Weights of a small encoder-decoder audio transcriber: encoder rnn gru.
Rows from block 3 of the text decoder of a small encoder-decoder audio transcriber, named by matrix and row number. Rows with one number belong to one neuron. Each number is 128 + 24 x the weight over its row's rms, rounded and kept within 0 to 255. All counts start at 0. Numbers have three digits each.
After each neuron's rows are labels from the 100 texts, of 14976, where the neuron reaches its highest value: "tokens" is the input token at the peak. Only what is clearly more common there than usual is listed. The data: read English sentences (LibriTTS-R).
# fc1: MLP up (decoder.blocks.3.mlp.fc1.weight, 1280x320), inputs 0-159
# fc2: MLP down (decoder.blocks.3.mlp.fc2.weight, 320x1280, transposed), outputs 0-159

fc1.173:125124183133108108120161092178108137132085133122060139076088166156124130129131129124091150135130149111150163194099172116138156140153159158116097128156131133110125103102106097145151177141072107115114173146131114167135145114133161116098101091150115119168127127125103144113117130109160148105155179103118095110108113082101131156140128133154138174158134149146110135109154132134142137137117113103084132111155131171184091114177137114145110150126137134124156130112104138169104114126163104
fc2.173:120126101112134123127119117165133098128131110099106145150108142134111168160134079090162132121145135114134151112124110132147151179119107098137147136118143107169126110107123119129111110118135082094161102093158169171134091099107135138141193136111163139135133106165098139166157156078154131118123105134203136131129089085139135142117132151095137138087157151114117107096118135168154099144188134118117120105106175092111119090123154145141124126138117130104142111075153140101142137134168129
tokens: "y"; "f"

fc1.230:097145103130125148124096096109148098150149150148134152159097119144149153121103121078130124157119119120082121119109124132125174139123115129140144080116153118162130066107173152125141151105115162087141143129108108097093128135125122146138154084100122105151163155085113135089167161161094116125132114146117096096110094095160182147130160164103138166121135114149131141116110146110138110153096155140129118136114120168153121090159117084101155126151175139112204156127091126131137097151133112
fc2.230:124134126098123108119164178120102151148130109115112143075160120142101165131144164148124166124134096141156121106150128110070163153098079098117096166122131100062135092141116138145125121114088131104160141111147114134158112145127164164084140112105140103080118151127094175137119072101067117145158142105120165122121119165107092102106128145162168096139137127115151133172133054173077123083125131171113159087114147126141113133116170152105108136123101110128142130140119164096120118126118144
tokens: "e"; "h"; "r"

fc1.610:127156103088102108121093120131133176120101148149140142149148134117106068089089146123121076131135179167165132116126159141092102134077153114149156111157156149159121128112163138134137141130122110159133136120121122126142152111158172150153138130122133114118169127131157127127122151128149177113154132143147123092126137127116166181120133126098114147163100106132169161162130067103098120073126150108123108128136127101140110102123149126132124116149127133121123107134118103123158165117119089
fc2.610:135094154137143151136121125112117103145126093107101130149083130127128149114121187176128106125133154127132138144169172106108130114106115104143149155155144144122121116130121114130151153122155144125162108141128153090098131144179110091123089117155098133152110147151104106166153145146125157157155112087131134120118119103116126091108116150089173111124128161155140140108124177131136182153099105112092073140153117129128162079121135161163138103119123114101072170125162159170129106166102144
tokens: "l"

fc1.365:127139123130129158139103100150143128126102132138130166108066139127164130164122098097124103125123109165113167110138158109106124103124122159138121141119159126164162115133146085154112143142118167104158103124144083139118079119105136121101118122124140119153175103136100109119181140124145152137140161104175121171134120154110133098100085127097159155138146096152134141124126078109114155129092130095124163115127086154100117136109099146170086105119157162155135137131140151139115142123141138
fc2.365:092096137142136126099150126118153124135136117144078151141119123131136121123115131128117131100138122104134137128091108115113152097143118110097179112105102097131101116145112108169097123087143138184143149074159102086120121144133185156095155143117159113059159148116088145114116156102120187148121129171089063072123149124142156113170135144144147157089165102097103112129077130158155110098113143154100118122146114100124147057128142139099137148148133104130160146111124126125140128108133113
tokens: "e"; "u"; "n"; "d"

fc1.716:131091142147160095115141098099120174128118136117144139165130114147142137132138139107107117105126104097099141128145136186144121161143151092163106105091118165140142103134149104106121101097138103086110119107161114141120145125091159087107126115107159124115151091105107134157110177134133147131145138108089115155105155146137139094106122115094160119127096132123137147096136188106094113141087108116124103128087165115115115121137106109147132129183105085124114124124104145138111133131111085
fc2.716:080155127146101149112067154139149101180163161133133106120138158099106092145126095158154122175148137126114133118133106124083130119101113128117129140125101145124111148170138147124146111102116108140152082129115129094131146146117116151130100138128089137106126130146099164146162129097083118175137122109110085126126136057130090114135149148134142143185151150158098115133091139160160155169143150108102161116134093120120128104133105146099162142115100160125128159134134112137128120127104127
tokens: "s"; "w"; "v"; "<end>"

fc1.541:120145107095099085130131077133062147110130083102111115116142102117118152138137097154140164146124122174163134182160124119093163165123147133135122136150148096095133138154180175094134135097114145102152099087147144157153146093146138157135130137124145165162147091096136146160119123108128092092093080121078133155141116140112100136120114126112119169113128166132167183154098123156131110115073104118121118133097142155135148142137103109093110140138091102147121130145155143166127129146150113
fc2.541:102129168119150142111133090131147169141131076079156105122122150119100112142154120147142123125148140124140148171150114087110097123149121111106126113116144138132167152108094087104119120101111126150106121153097103118141124173155147119145125097099099080112125099163102114176189103150103116134158176169133115128113148138132153140112123122165185104160112125168102167102155136177137162152133174146150109119103198110127144087120143107138143157106142074066160172142130109141110119111113146
tokens: "s"

fc1.698:168111157144164152127117107091151095113155124149097110122141111122157126166170113121075141145113088119107113089118184121113116114146071103118130117159130167118144111104146142151114119143144123114158101114180132118108131092131148138148107150109100101086101124120122128113071093111112140132133151164173138115134112155125124133126139126133110156149121114111148078094145126108132125114106158098127154162141113124114139156094128148106141121123144115105107162114086108146137128126136118
fc2.698:153133122132146156125090104125144111135134138128196160122115099174144126121084123131119134148116117111179132137169105162119112143094101195127091139081107105144087141127067118103153125084097132093113155105072136130126105137165139133107170117143170132134131162144070122130126147139139084140160126142092085142120133168149122146118117139121115138112134167135095132174108128136118081159101098118172140128112100127148115123153131127147121152139155121122089112086137130135136137165127129
tokens: "n"; "t"; "p"

fc1.519:115075117172120107120103162103135150088149135165151143108128135157144155121132098138116115152156146111096137149098152128137119105102160148105128157155102103112156098117107120100124149118101112111109084170139133157143121077121131135133141107138133148143127128090169179137101103138143125177130138161104135150155139095162134101114155102121133146106094155086144141114160107123105153142108109155118169118103108107163096096172134132119131175119090131111113179118146121091150133143144095
fc2.519:097113098126141106152113113159125077136085123105138129119101135146113138128065114135155106108133137112159122146127116134107132148113128166084163089141160112176107107131187134141176125109143084114119124138195173132129207142146133123128104168152069120109146114113112108105151139103097100135156152138175119121183144120146127113137139119178136130118091139149122120108137129127100095118121147138124144139121119142106082175142123135094157108129140129184155134112125135094124114131144142
tokens: " "; "r"; "o"

fc1.229:133146194093103148125118095166176165077102104134148129188118121160146114166113105108093071121137122122140137073136171123116135163105118124129180100129152124106117142106120133151154115088149122142119168145131132114095166124183120132115151120113111118104153106123152150154164114161113100070129119093142137072129132134121097144123152124118148166118138186145139100123124093161124100117144107144143141134101079102123132134148123117137126133156118124153102148134114168116153126119117168
fc2.229:102142138117128083114129149151108132155141149120127108107122095115099111137132186156127137100085151126121071176155110098130072158102138065100097135173138122109127118177099156100155141118107119123149118144120166147144148144126129162152109126150135141120153117124120083092121112161145133121081092157157106134147086128121132116138100089167126099103120115141133175139101137107078098124108121124114096153156140133098122123115096156123110059137128125095134121179144122135145100147093106
tokens: "i"; "a"

fc1.258:084142101111147152113098145153144144175125125146123110141140110094118100165090109127126090110139106121104129107149128136109140098136153098138109150106098129119173152152115105169150111165134170127161153138178110144138132136119165107117136069130153141104130129092165150109163143120097151097145094123170157156125131111138125093124123113089125130152088136153130170152112163118147135139136161156118160132120137169110116149128129103156138072110152125119169097151132069164145147120163115
fc2.258:143127113150072124132128142133129094151148116155174176112149151160162100141100128105075131106163141090135138103126119117120135138143150109103114105129158143132136157121123123111118088143164140171120178106097159139082141133098197138158137137150142110130111143104140153115094128126141124153140152146115119165188114110141166132122173127125180139084135149110131130160110131169125111174119133120101111125138165097108152135132127137121150121131137157108112151098124157130128107161108138
tokens: "i"; "a"

fc1.588:105119133139105096155125112113098164161173114166105150118176124091114140106118115125125089100099130123121141098112166128170169095122119180097101153096131113144126124131148166151131163090088126161119103151154102095125157102106095113112174091150147155137116142116165183172162126095111110131168102108121102088116107123165141099126096138111124095126120132129150137140117080148105096131152138100151167148128178118147119183136153103089176100102141155109126145112132175131103115126124166
fc2.588:142173139111124129135090119147129105157121158098168116159114130122147124159089106101154139128103117103116138153160133135133123114108093168150113137088138114143124105117143093103154131139120125128108075106145111154179118084117179106136104130167114120129136093144130097134145112161096111134057162123138124114156122142153108140138134114161123145140097112118104117124155132140131103089108161146097136123123110151107150104093111162107096157144145146145128171142151148111160146144151077
tokens: "e"; "g"

fc1.178:180131149094138121145167129142129129134123110140122099129109161119157125100139150119132101109079128083094094129097102166117118168103145146114137121078150149136150086134153171129157137124129120156126132125112146103096136096139103087108136135123113177144120136163105126090106151136113087158145163146106091061089166142174093159136113138105135094141153145167114126147149160108098169149133169091131129100133163111122102123131100115146136147103127176142096130131171141137114107132134108
fc2.178:110153134111054143106096168113102114118106112150152117162136157189120172146157169089121135135152129152115148137111145107158152128118120113119124135127122127154109136088101101120138129101142110146130124152125117116120131120144140155107120100159124154134116098081055115157100144122168154117123140123101169156108130139112111120150121131114111161132106121121138111122103171139100104137164112116171117182137116140144164139128113106104114124129136120144157152138116147074137141102127114
tokens: "n"

fc1.536:138136116104144126103164149133143121119159139139133132099112126115128104106084128107128107075092123159144172113125170120152129191133108117156153140166122138137113121144127137121137134103134126124142102141097130104115140102117165133145146147176169138162154116080129124148173120122135153128108131111170118135097129133105133115106100189109144136115129118130151169131133131136094090090175134081152121160071136139092163100141108083118112133151175178149151100115142139138131149109118125
fc2.536:176121105167124176162154096130064128149100108132084111145170131133116169151104116151143128121125127134128136107165155095137122068139088127107103154156140168130148133116109121167141074146128120153147124092170137143153102115140153133103091107128134154112091144135102120118116140119124126143109098139133102174132075112126125087139113132152098134126166104163156112099151151120139121141129114145096113151143124133136141144080128121145143082129132066132138162135124156151123138159147130
tokens: " "; "c"

fc1.649:149163114126131095125161124126123135182122129135115170089100069139126127098124133162144159126138145131162156145157133107160133099157082119076097139097110112143133127136118069135115135149134125135109144092150113133102135082109119160151127114149138141120144127106111112177170127121143173134136145109130124077153114110108154173131158125143111148136129132138111116136149175155139113155122133134149145188116141121159085125122113060120133177133125098098159104143126156169145122139131171
fc2.649:124120163117111152111107146117125144137113112108183140108140136093144108148126167088172139147085108114101104133118117163108102106138109130160117142161155113131129126150117107178197128088135114127140123148108135070115138139129141075085182147116136171140115103112149097141142134094089148151109121169151138142112108080113157098144126110113152119159140135130177137118122137121119140100115173136124121095101142093122174102102099115110141084172109180155136160164156104099177132144119082
tokens: "s"; "l"

fc1.467:143139132106135090152106125127108141128144163124111128137158148174140135123109095098112117098110119144139116150158095129115179167134150157123115163125127144146146097152156139144095135120142146109136139164185093142119177086151135156124163135087138133127100123090144109123109140131140121154106109110090098138133110095100112126124104083133158101135159128151113088097127092145100154128173130123155099139128125086111112086176169170109152124140147149127130095162140070108143094118114139
fc2.467:152147137080142125086124130056081171098104100141144100132098122102136128129159138148104098102154111111160143119110133109166127099105069155108112095088114090105148166129136110097128146105099137145137146132149159140151104141074137109091113126166148108128117118142130116115145112138150166129155154149175183149127143158117130108138105110124122151136130147145151077122158106160113135190084157120111116107132132154153133134126135145117149114087129090161121157125126146141126135131118099
tokens: "i"; "v"; "o"; "g"

fc1.267:167081137155095148161136154138131108134090130152112089187106103143169085142135135111166127095098145138140147128149097144145187171106104109114135139127117177104163140093106132156118102173123183141111142145154157122130120110127130082176097108120096115129161128098101095132141156163129106129125122102114133142116161106133140140109135107167116136114125148152138159110132151096149098111158164138147140097101123074100097104105114103123105141159104145123139135138118135140108157109114124
fc2.267:112119111101106148158134090104103144154165154085114139142133149152128131097104105118109116127139078114145165089114150137083140161129143133117128094128102113134138142120142106113154129113122130144085093087121145099114137151135132097136117117128167090079162145115120116118124130098140157124105100128101111111144072078127102103126109143119151129156131147124097167148149107145160153135175163180135108111113105104117124136162164127129151131176131104182111128116131136119153108164064121
tokens: "s"; "h"; "v"

fc1.125:175119116153170118135119101142141124136149117127136123134144118164155129088159095136118083100095101140112135160138134128126140104132156141124160122105173138111145098135165143102152147106144178130086121150122110125135130109091103167123153104098126145086122140121132129153120138152169139109138169115154137162126112143139119151146155180094143116114116141155154172117124135128132133159104116111145122090151114142131130117123097131105129142162116145142074124154105113107106122141144110
fc2.125:081146141138098106138119116098164112130140123141139135112097157155097146148153114139084146155094122128110086158136129132145104120141101120092136091137085181155119111128138167121153124131127122114155183125157146097112166105166095125107142128130148121118133128115117144087089140139113167125150142117151114116140144138168130088130106182117140122091163153130167108116158153136107139091184132103166149125174097134105111114113128134130094139118138106138134124114141107124091132149170170
tokens: "n"; "s"

fc1.58:156108111120104165150128087156167127120116132126141123159105148112113083131137090097126146097129107148114131126108162096114113108130097108160090095089136133112143111098114160109134124132181170118129115146175128141128158125180115107118114129152134171155113109081145145139129100109121114121134137098135135175117101109136144112166116143146160137094154126125107153148113154103108131113143140144133127135135129124097120112157104129049143174169135126130182173120134111105087105093085124
fc2.58:103149126130140131108103128139073164133160149123151167113134115106135159125117143144087063119127099105099145071117123129110177109163138079116146108133101112139079142107154137116113105122162116110147155104122118108090156130151145128102137136168112084091147102105121148151096093162107146182117154118129164126145131116168160093120160129148128104122126123120085115130102109111119149113106132155144086100107104156117141110126099096114125100128175169136106149150111115132112159121172139
tokens: " "; "a"

fc1.368:132127114125096121098123135141146107124106137132173122174115139096121168138102087104140086124149110091089113128114075172140079139116121114120115113111120157125112085127144117091145109098129104136191109099130142092178151174101119153117116128116094122124122103107146090125136111136122151168130106145106164115139104155145123126165135145099162140134110123121099146085120113140110148095117084075128140099130179148115167110147139122113112150121166127156126134135179111087127166103153122
fc2.368:151114159103188133161119108121133136084111118160102106088110135146181077127169159123138093145127126072110156119172126105118127144101134150101125113160090170104105138159136154135101157078120169103171104106136118153140123135147154081115101103111144111170132146138109129086128098103136158151115112135147174120094182119144075149105167096141118147154129118163138140125130111145110089110123147147140106150131110152136165160143133131150159129124154151136177094135129085121144125167167120
tokens: "e"; "d"; "p"

fc1.134:121141122130115133130105123167128053114099115129145197115108125102163133123161092171119086108169113128132117129123142131175147112126130148083122159127123144104158142150112171124123113144130133097146141096102129127120089097122129128122124111093116138152129136098136153136106149126143129167133162140115160094140149076160098135137157106127128100128098127110163165113126154132158163117095142112114133111136127099133142127147090104149094123135118081146102128122108112177121122146103164
fc2.134:148089165132117138137108141141123147150174108100137117143163122123116134113154122099094114152141119125146126105144138124107116129174134121130143145165153108108125123094140089155133131118135150108102109164100132139120106130097139088115099095162168172131158111127121131086125115163146097117095125154181163186153077079147151150088156108129101156117169115141130105157123125117117139128133144111131139132123151139150127128155134176153085114120121135107129154157092138123117183129158138
tokens: "n"; "u"

fc1.266:144166128116129148161091150132118105119156091091143122123182130149105135100167140122162099098093123117155154165097116162169080106081138184154155164096122115122125141146087077127126137157166141124122096127140064117145145161143114142114105111125119170094097122132107123142109119088148118092098089083120132077104095153128132132153136102140134120111087099154154169102124096118103100073112122110138137143183105109117103102147148115108124131111125133154177107134106120148141163126131138
fc2.266:138092175147141103136175144177129127176160107130089110133132147129130068126153152124111135123124138149109123101155093118169131098143120117148116139146177140129101166135125143133095143113144154119128113113126103113154119089108142170137173097118111088095142134151126178090145168181162127079126133133113131071137157143128158130127100170143158126124136112105131153128124145125186132160112117142126134058104162148121123119150121174117145136149151117104122137130163095129110108136132146
tokens: "s"; "l"; "u"

fc1.187:152118104148165146136120131130163119085109116070157142132171106117131131116162141116119170110137140092117130146145159110166106140127157107116134092158125125142094109084117141141111118162158167143177106173095130131114091096131139137151129094137104128151133125093129148108128132153138109120152093074116157115109120157124133161150141131108166173136135163151132094137108123095154110100126098108135163070145119141153120111114122139155089119127147141115164166129138144161149162102123156
fc2.187:140116158113070125130084126119148114151129140171146099136085158132092107117121140119156092163149079131151129094106115145172143127144128117116152141137156135110151133140140133137124105153090117105108158128109132111139152147182153129110154157123147136147137180121130131113139125081145181114139107143128109133114102104108169079136125066151144130129165127116116162132175128120130130141084134132114108113133150159109079112147109114154163123107116128114101102104119107114131130147160089
tokens: " "; "x"; "s"; "g"

fc1.695:127149110200121132163085146100149095100160145163101129131130127130092089109110121128132152120145174110150140133108143129154150097165117159175118090143132116105117104123126095143115145125155146092112111144156119122141104128128144116117165088125157124142100130139116174128132117138128145115140099118168130123150130093128138096136122117126141158150166110138086121068171122154135155120120151126097136182134078103171095126157135159135153128188126102077156176125105128077128106149154140
fc2.695:128145120119183125133153152140076144139092153156123093142112132148130165116098119113102177153133094128103154158134101116118149089135156120089159110129147123142144130167139100103170129174165083092102126114128097119132136121140173152145136089133074125096133147136139097147140122126096142109108158105112145101137131139111131147132143138109120125130167102132128137132109188169107158128171087184125118154158122124126089141105106121084120157117111165167126153131136157131139114124114153
tokens: "l"; "e"; "'"

fc1.194:116155067168132117170143123127148133127105138169140120171139122143166103136090132134123129147095093096110135117113131156139102124093132158148106127104113108133122094115118174128114125174128156090116124161147118173138077079156135110118141104124120101139162131138099136115124157089155183117081120100084111123113092134150097140120105124122121152148120125165149134102135159107150171103104109097161136142115087123143126134080174118094084104143113161125141157142153109103166124114152094
fc2.194:105128177108132159167131131160111144166172160096140097156139137127120166090194131133147113137142134104082096137107118120162133146117121126159162146113126171117133122110129103121128117124131138154134111114165133128119155146149164112092161145116129098153148146123098160141127096123127114106138089097195089067140116113133131108168128179105099101095111099092100147188114087157103104139131122154146135170116141125070136119083064149111140162167101136138118145113115148108137119122124122
tokens: "i"; "h"; "v"

fc1.359:113147121072083121111127142133092165152153138094114164147164112102116120152127146111123105118152165140131106129163109106137138105133117131133145138136141117133098119176126168128125144118129090099169166145132136146128121093166092158163106129141148158135160149117135125124100078155114152131120129142138123118131129120109132108146141109178139078151134157144101143140123114126099135156134120138148125148098151118142131077141120128126138115139127124107176080153117116143181131093116134
fc2.359:137143158176130141167159118129085095135097133226141122134164175146132125110158102147119125155095135120113153110131135143135140106164145107165140141154077125106144123105088108187122141139104135125162141117140129112168171108167152101081092132171135105096080112127101125141154135116110124091104141106144135108140111113121104141139113132099161151138152155147138116169112158113126178099095148103102145103136077122146154161122116090154077161147133118161140155163121101183105148145077086
tokens: "l"; "s"; "r"

fc1.191:159132106121091120143130142095128133155083117142153162130114105113146127157136097096132137171157107114140103076149123139126114131114109142138108116114131086125136114154161160123150134103159130147107105103143197118150123142130099172084138123113121132124100124113152097162062122154153137149131136153132124098146108159141097073139109105077099105147135173160116151133110111124156119073174116085123127123149123103141078102101132111128147140150133151103091143129097119128194109090134164
fc2.191:130115128093181147101113130125121120145114123138114110150124139179119104143092161128156129108129127134095175149159164128111100083131145150127145140128161112114143168121153094113137103127120130148134165159087144160112110100112110114110108112124150121147164081150144133109155103117119109070155155116148100133102149146147162128129147104142125078088138138108139155097129141155118106160105155163102105146113090137175117122138130128118171128132165109161139142106131124066122130168090169
tokens: "l"; "g"; "m"

fc1.151:137127111105095098099172122136094095164108116128121171143149124115135123128115162161144105151115103148125134106150177121139094095142105094131083115115122162148118147139162152123128132139121062140129159149114122116133144128138132148091076141105189122094144116103074133115133091128169116125120153144098151109159099103135122128114141144115131160108126124128130167133176102132141132135147128134100155115132129133169156106090122100097162117160107093142129139143107145164130135134155146
fc2.151:112110152161134127152151139112117077104111113101098111148114133142106094153150144143097144134173129113146155107133059139130144130157124132121135115156156129111134132101101126113111145141110117140074100157133103086133109080118114118107083125143147124101137126143100115120155115125153165147115171156152128122096111096143147117149112134126186109152097161146106101119072110129114147116092093095133118158162128163109097152157109144110155146100125109184116150133190136145167134080124124
tokens: "n"; "v"; "u"

fc1.503:186145124145157130159137117125078138097103138156135128168091150139110153163149148116110097112146153085121112137155105126083111129101117149090155162135121133142168122186159087098098179142104119157159143124153071119117167114120152140110126098146097146142171123106149158143140135123121115105148172133099102094124168094081127129147154144112144092164133142096113123167141106140156184146109121144088113131117151136114104185097163151119143122105087105092153085131117126154119124137117080
fc2.503:113136135114138131120142121128168132164157115158142097136131113110168124165126110134115081120120161061129102134118175099073152158164138088128140116105120130170112086150095120158078106151126135095108130074172060137163119109095087125130140121114142142116182093169116090099141138100122143160111091140148159123167157170161103165114105124164159133135119101113164128118106148138130134110150107127154103116180108153130105099180114127121181122127107151102148122128147132148142105113146133
tokens: "w"; "o"; "m"

fc1.389:109138081112141115140112133117115123117139147093127127076127142119091095116071100131166088124162168118122168151131166156095125091101109162129110103128164080145097113101148153125122139135100086100133134145100091129149146094109139131128127100102111118128106060150110110144159090131168147093123116135177139168141112169111137094088105139134101147129150134127090162121152108128136119096117158136113140090144159132144133140209173161145151146124119130117121133115103176119172117154101113
fc2.389:136126110089129099127136150131096133107151105119155122113082126125143170131172114116142138127116099102148094119146102045095114098157087093119135181122114140123155121155102107155154119162092143108129138142114144144109134155173120166108117107107118091116129128116105139135090142141119164130129115135076137110103161138147154131112110116142160123120109099100123125127134105156116142146151104127115137157088131113105123139134123137142161140151151130091118115140138161178175139121150144
tokens: "l"; "o"

fc1.635:113127126134110136152136178114161124074111131136123100141110112094135105158133126117160146085094126139123164087147121151112141088118135154103161099095147131141088100118123154143168114169120089106155111127099134100105141123100076185103108118094121125136126108118096102140104108112090123115103098150097118120160051149123125123167082135111137143140143152131106124142126144161141138123146139164151126166117155117109117148162137151172123140130091161154147127128110148136151115152188149
fc2.635:125134127111156133188131075144140114083117145154139119113098139149155125142135095128135127151141125115147163117097189108113065139145119155148169122139103138105171132151140136121109126130150170118133121124123090124125153155190146136117191155161161146177121115175176116104130137137118124090127120076146185150115132141122172122096119118124147068123124120170136113086108129192121108087160092179125089095108142129122122125106140160153150137131152124102173092129108122118073086145127155
tokens: "e"

fc1.656:090129104153174116147160136141136080128151126139131170126107120121147092121154133147148166139111115122152095085162099104122119143135076068055178155140132137156154147129101137147114088144080106131113095138133156088155116134102144158147119124158161098105165106118134162145129144131162156133115144174106143094101142116137115151108123106139113139141116135113142105135167097144114107119154117164127110120141127112074106177142068063137121116130131126109141124065121104139081095155130121
fc2.656:104148114155116146150098101117121101138173102131121056091117144126106141162127125127126080046108134147144141133112136175117118100185135158120092136102141113128100130168144130123107076135132090123144152089111162121118135091156140103104125126097132140157101126115143086103118102122114113118131136139124088125104144106104149142115143141136139140149108129124101156096087144119144186150137152120135119114098121134091154149117100143121114153171105153126142106180132138143135132115132138
tokens: "s"; "e"; "h"

fc1.153:103131125159138143150124085149169122099181130109146119132104155110127178126147119139150141085118128111112098127156145148092089146120103138125084102132155180137122102134103123151142113144147145086148113139130102122149150116132138096120166096130103159138137104086100114108159139190125153145126170165098134119098103136131131071149123114141097160095140113072106125110150123094109093066101119154098097141122173099087119131124148134133128087131132194085147167093166169098105134116129134
fc2.153:102144128117131123139115124151133155067110128170112159078141117136104132137111135113127143075142125142097126146135144130124148097110116098113185098124109124098118142149133120150160155159093058150118113135103133107094140126171131135168161154125125161115138135129110151130093149114080151113118155150121145147111143166111087145114116139110138170128145106160151126102140105162157101108109073180134150107136148168159087142171112108090086127109139147160116109138125151114115125143156126
tokens: "w"; "t"

fc1.347:137111121180133114179124069144102105108134084147121123139114163111154085113131132158151122152125123099107138102112157100146129116173108131104152142141088169111127080143086126114136121100138144161110174116130142146140113110085163131161138096143135110101168140085097141133109160138155151107113127108121079136111093117092136132135142149161128129093160157167086122145136117148143095095104076161116118150123144116156155115144130126117136132153094152143134122156155087140103127137151096
fc2.347:070141134094120105107143151111163174107127138143114124073115082104113150145124093160134148100132140137171146157136135107097115156142151102170115118131113118130115138135113132106125118142160097127145119055121129107112059135107093091141076126134137149182089092145100136151120136109115137126133070130171112133108139130116107133158101128129146123115134115123144129094154091139111090156134162136128105148157156150117112113168122145139143121147093108126172106169157102133138118129134098
tokens: "i"; "g"

fc1.312:145093126117099125107116132104161116102094151115118102140104160149130118108110117152115140086122088082125131118150159165130161151150078166136147130105140130130169138106117129106120151142083088109098151122131167084166162122107130111136168103140198109139132116091168127140117105147124121082149131145156115079117163118144121134125100130101148102113119136131123109110173108098141109120160110148119123115140149152115143136088100128140083127153098133175116087147121141134110106136118161
fc2.312:101135137126142099169115160132122109166166154134160168092099100112096118145149149147088129117165158170149156141097133125091107108156116138147155137156119157107080112152123133142070161143171129103094124158098090132116103089141117125143103105169182172097111155155156139147090097115123150089134161145117101142141132114112091080148107124171128108109109127121088165147115128170135106151133107076093107114137139148124132141137132109124154132136146138108105131125134142178124133120093097
tokens: "n"

fc1.203:155106115095112153126116158119122148144088116176137156117147128133123116126108172138121154147162164151159120092118152101126111126129093152133129111114124140140118124129135159102136130164088119102121099094116087125099124129126088142138130158104133087091149140091084136170135124160103108133134156119144127074131118166127101129206117100106080167113110085164090147132155167123128130137082118072101154113149135113135166107133138165108112114143117102135098122084117163144144172109165175
fc2.203:139137134151116096170108140158140122108162108115123085159125129153144133158156115143154131112112111128112146136075140102118130103122161170129093163138130115129160114102118099146113120110128145174118148167138170149136135126134109094133132195127092129098104149170137145097117125065148113141122110116164136118118142117131064155099147132099147100142100161147125099146076112139152163110158121138140143122091120168116167083163120122127135154159083117116126136138104095110165124103105098
tokens: "i"; "w"; "s"; "c"

fc1.188:132104123123104120109144105120124160160129143134175111094177160146102120104123131155129061122137169100118114152132102132117127150133118153162108091139117136139146097108145125147097125169112133123106114111172129150150128134143189109090125138142134107097137110122147143143136102096107123136137153161107104155176142172151164129132143144115127140104117136114125164131152152094099135108127152100160111105127100162151081130144123103073158114110106120140139118079099147153131072096122064
fc2.188:104100117094092165147144119153104129096095123162123143163135103125084141116092147141130069111148131152122103107153100137130155118153180161133145156153116147125171144131130068105061142150090101099178165135133140142105183151130142142129114123148132152141124131108106137131135148150119110148095133150123125102129120125111127133170092139105127134119096131128088138158115157099169114102093129117107092137163153117086164131105117136113127102109172109152122124146131128112112106167125163
tokens: "y"; "n"

fc1.729:138120099101152134136119101166099096166086100071135112170108112104134176141116113125132159118135116088139106137115165158165123139140073159104127109139131182161135137130144147111130123117116122076139154154134152152149086090105153155131116089107121118143096108119121178136153147082119093118157132100135146174071150149140143148158172165115159097107159096114079105099168088115095119146129125086125152144123132119156110122149095116134157151139139124129117113121109136157129135141135129
fc2.729:128175118148148127098140130108113118124139122145147151145105126131130142091131124143114108154168124117110129111121105126154147140117115105143130113103080090154150126161182134144156121148130164130089104107137125143121149129151083136154125103169085159130192104158134133107116104122088168117122104137124093131151114114152106104109169121128170127115105153105132158152099091165149134076143112152132138166166105134108127130108101134159145143143150108121144135149103110135104095094114146
tokens: " "; "t"; "d"; "'"

fc1.699:137148142115109134105093151141112129170129108149101103158132141109177122109115139159115109087130151082101150130106142123110102121112178109111125160153151163166097136155140139134135152116128122164137131147167105124113100094164099100149150135155118098166085140133130121142145122123125104155087130143133113141137092090097123149167132107120137148145125153144136124094145077122125152169146151169104139097166128106106127137119101144120084103138127141156112085167145115090100130159107160
fc2.699:116079124147119113126149106134131135119134142161110110150105149132152102116086107090099155111086139157135120136100167173123136095124147099111140104102111153139176183146143126147152114118124145132104158160134077147181130155104128093094120123148108082163135143119117111126136157123119112124090158107123157175155090084139185139118120147111131117100170162108116123130105140098134151150134096143128102100149132078152149103149122147111092135122152127137164129136112114139094135113122098
tokens: "s"; "t"; "v"; "m"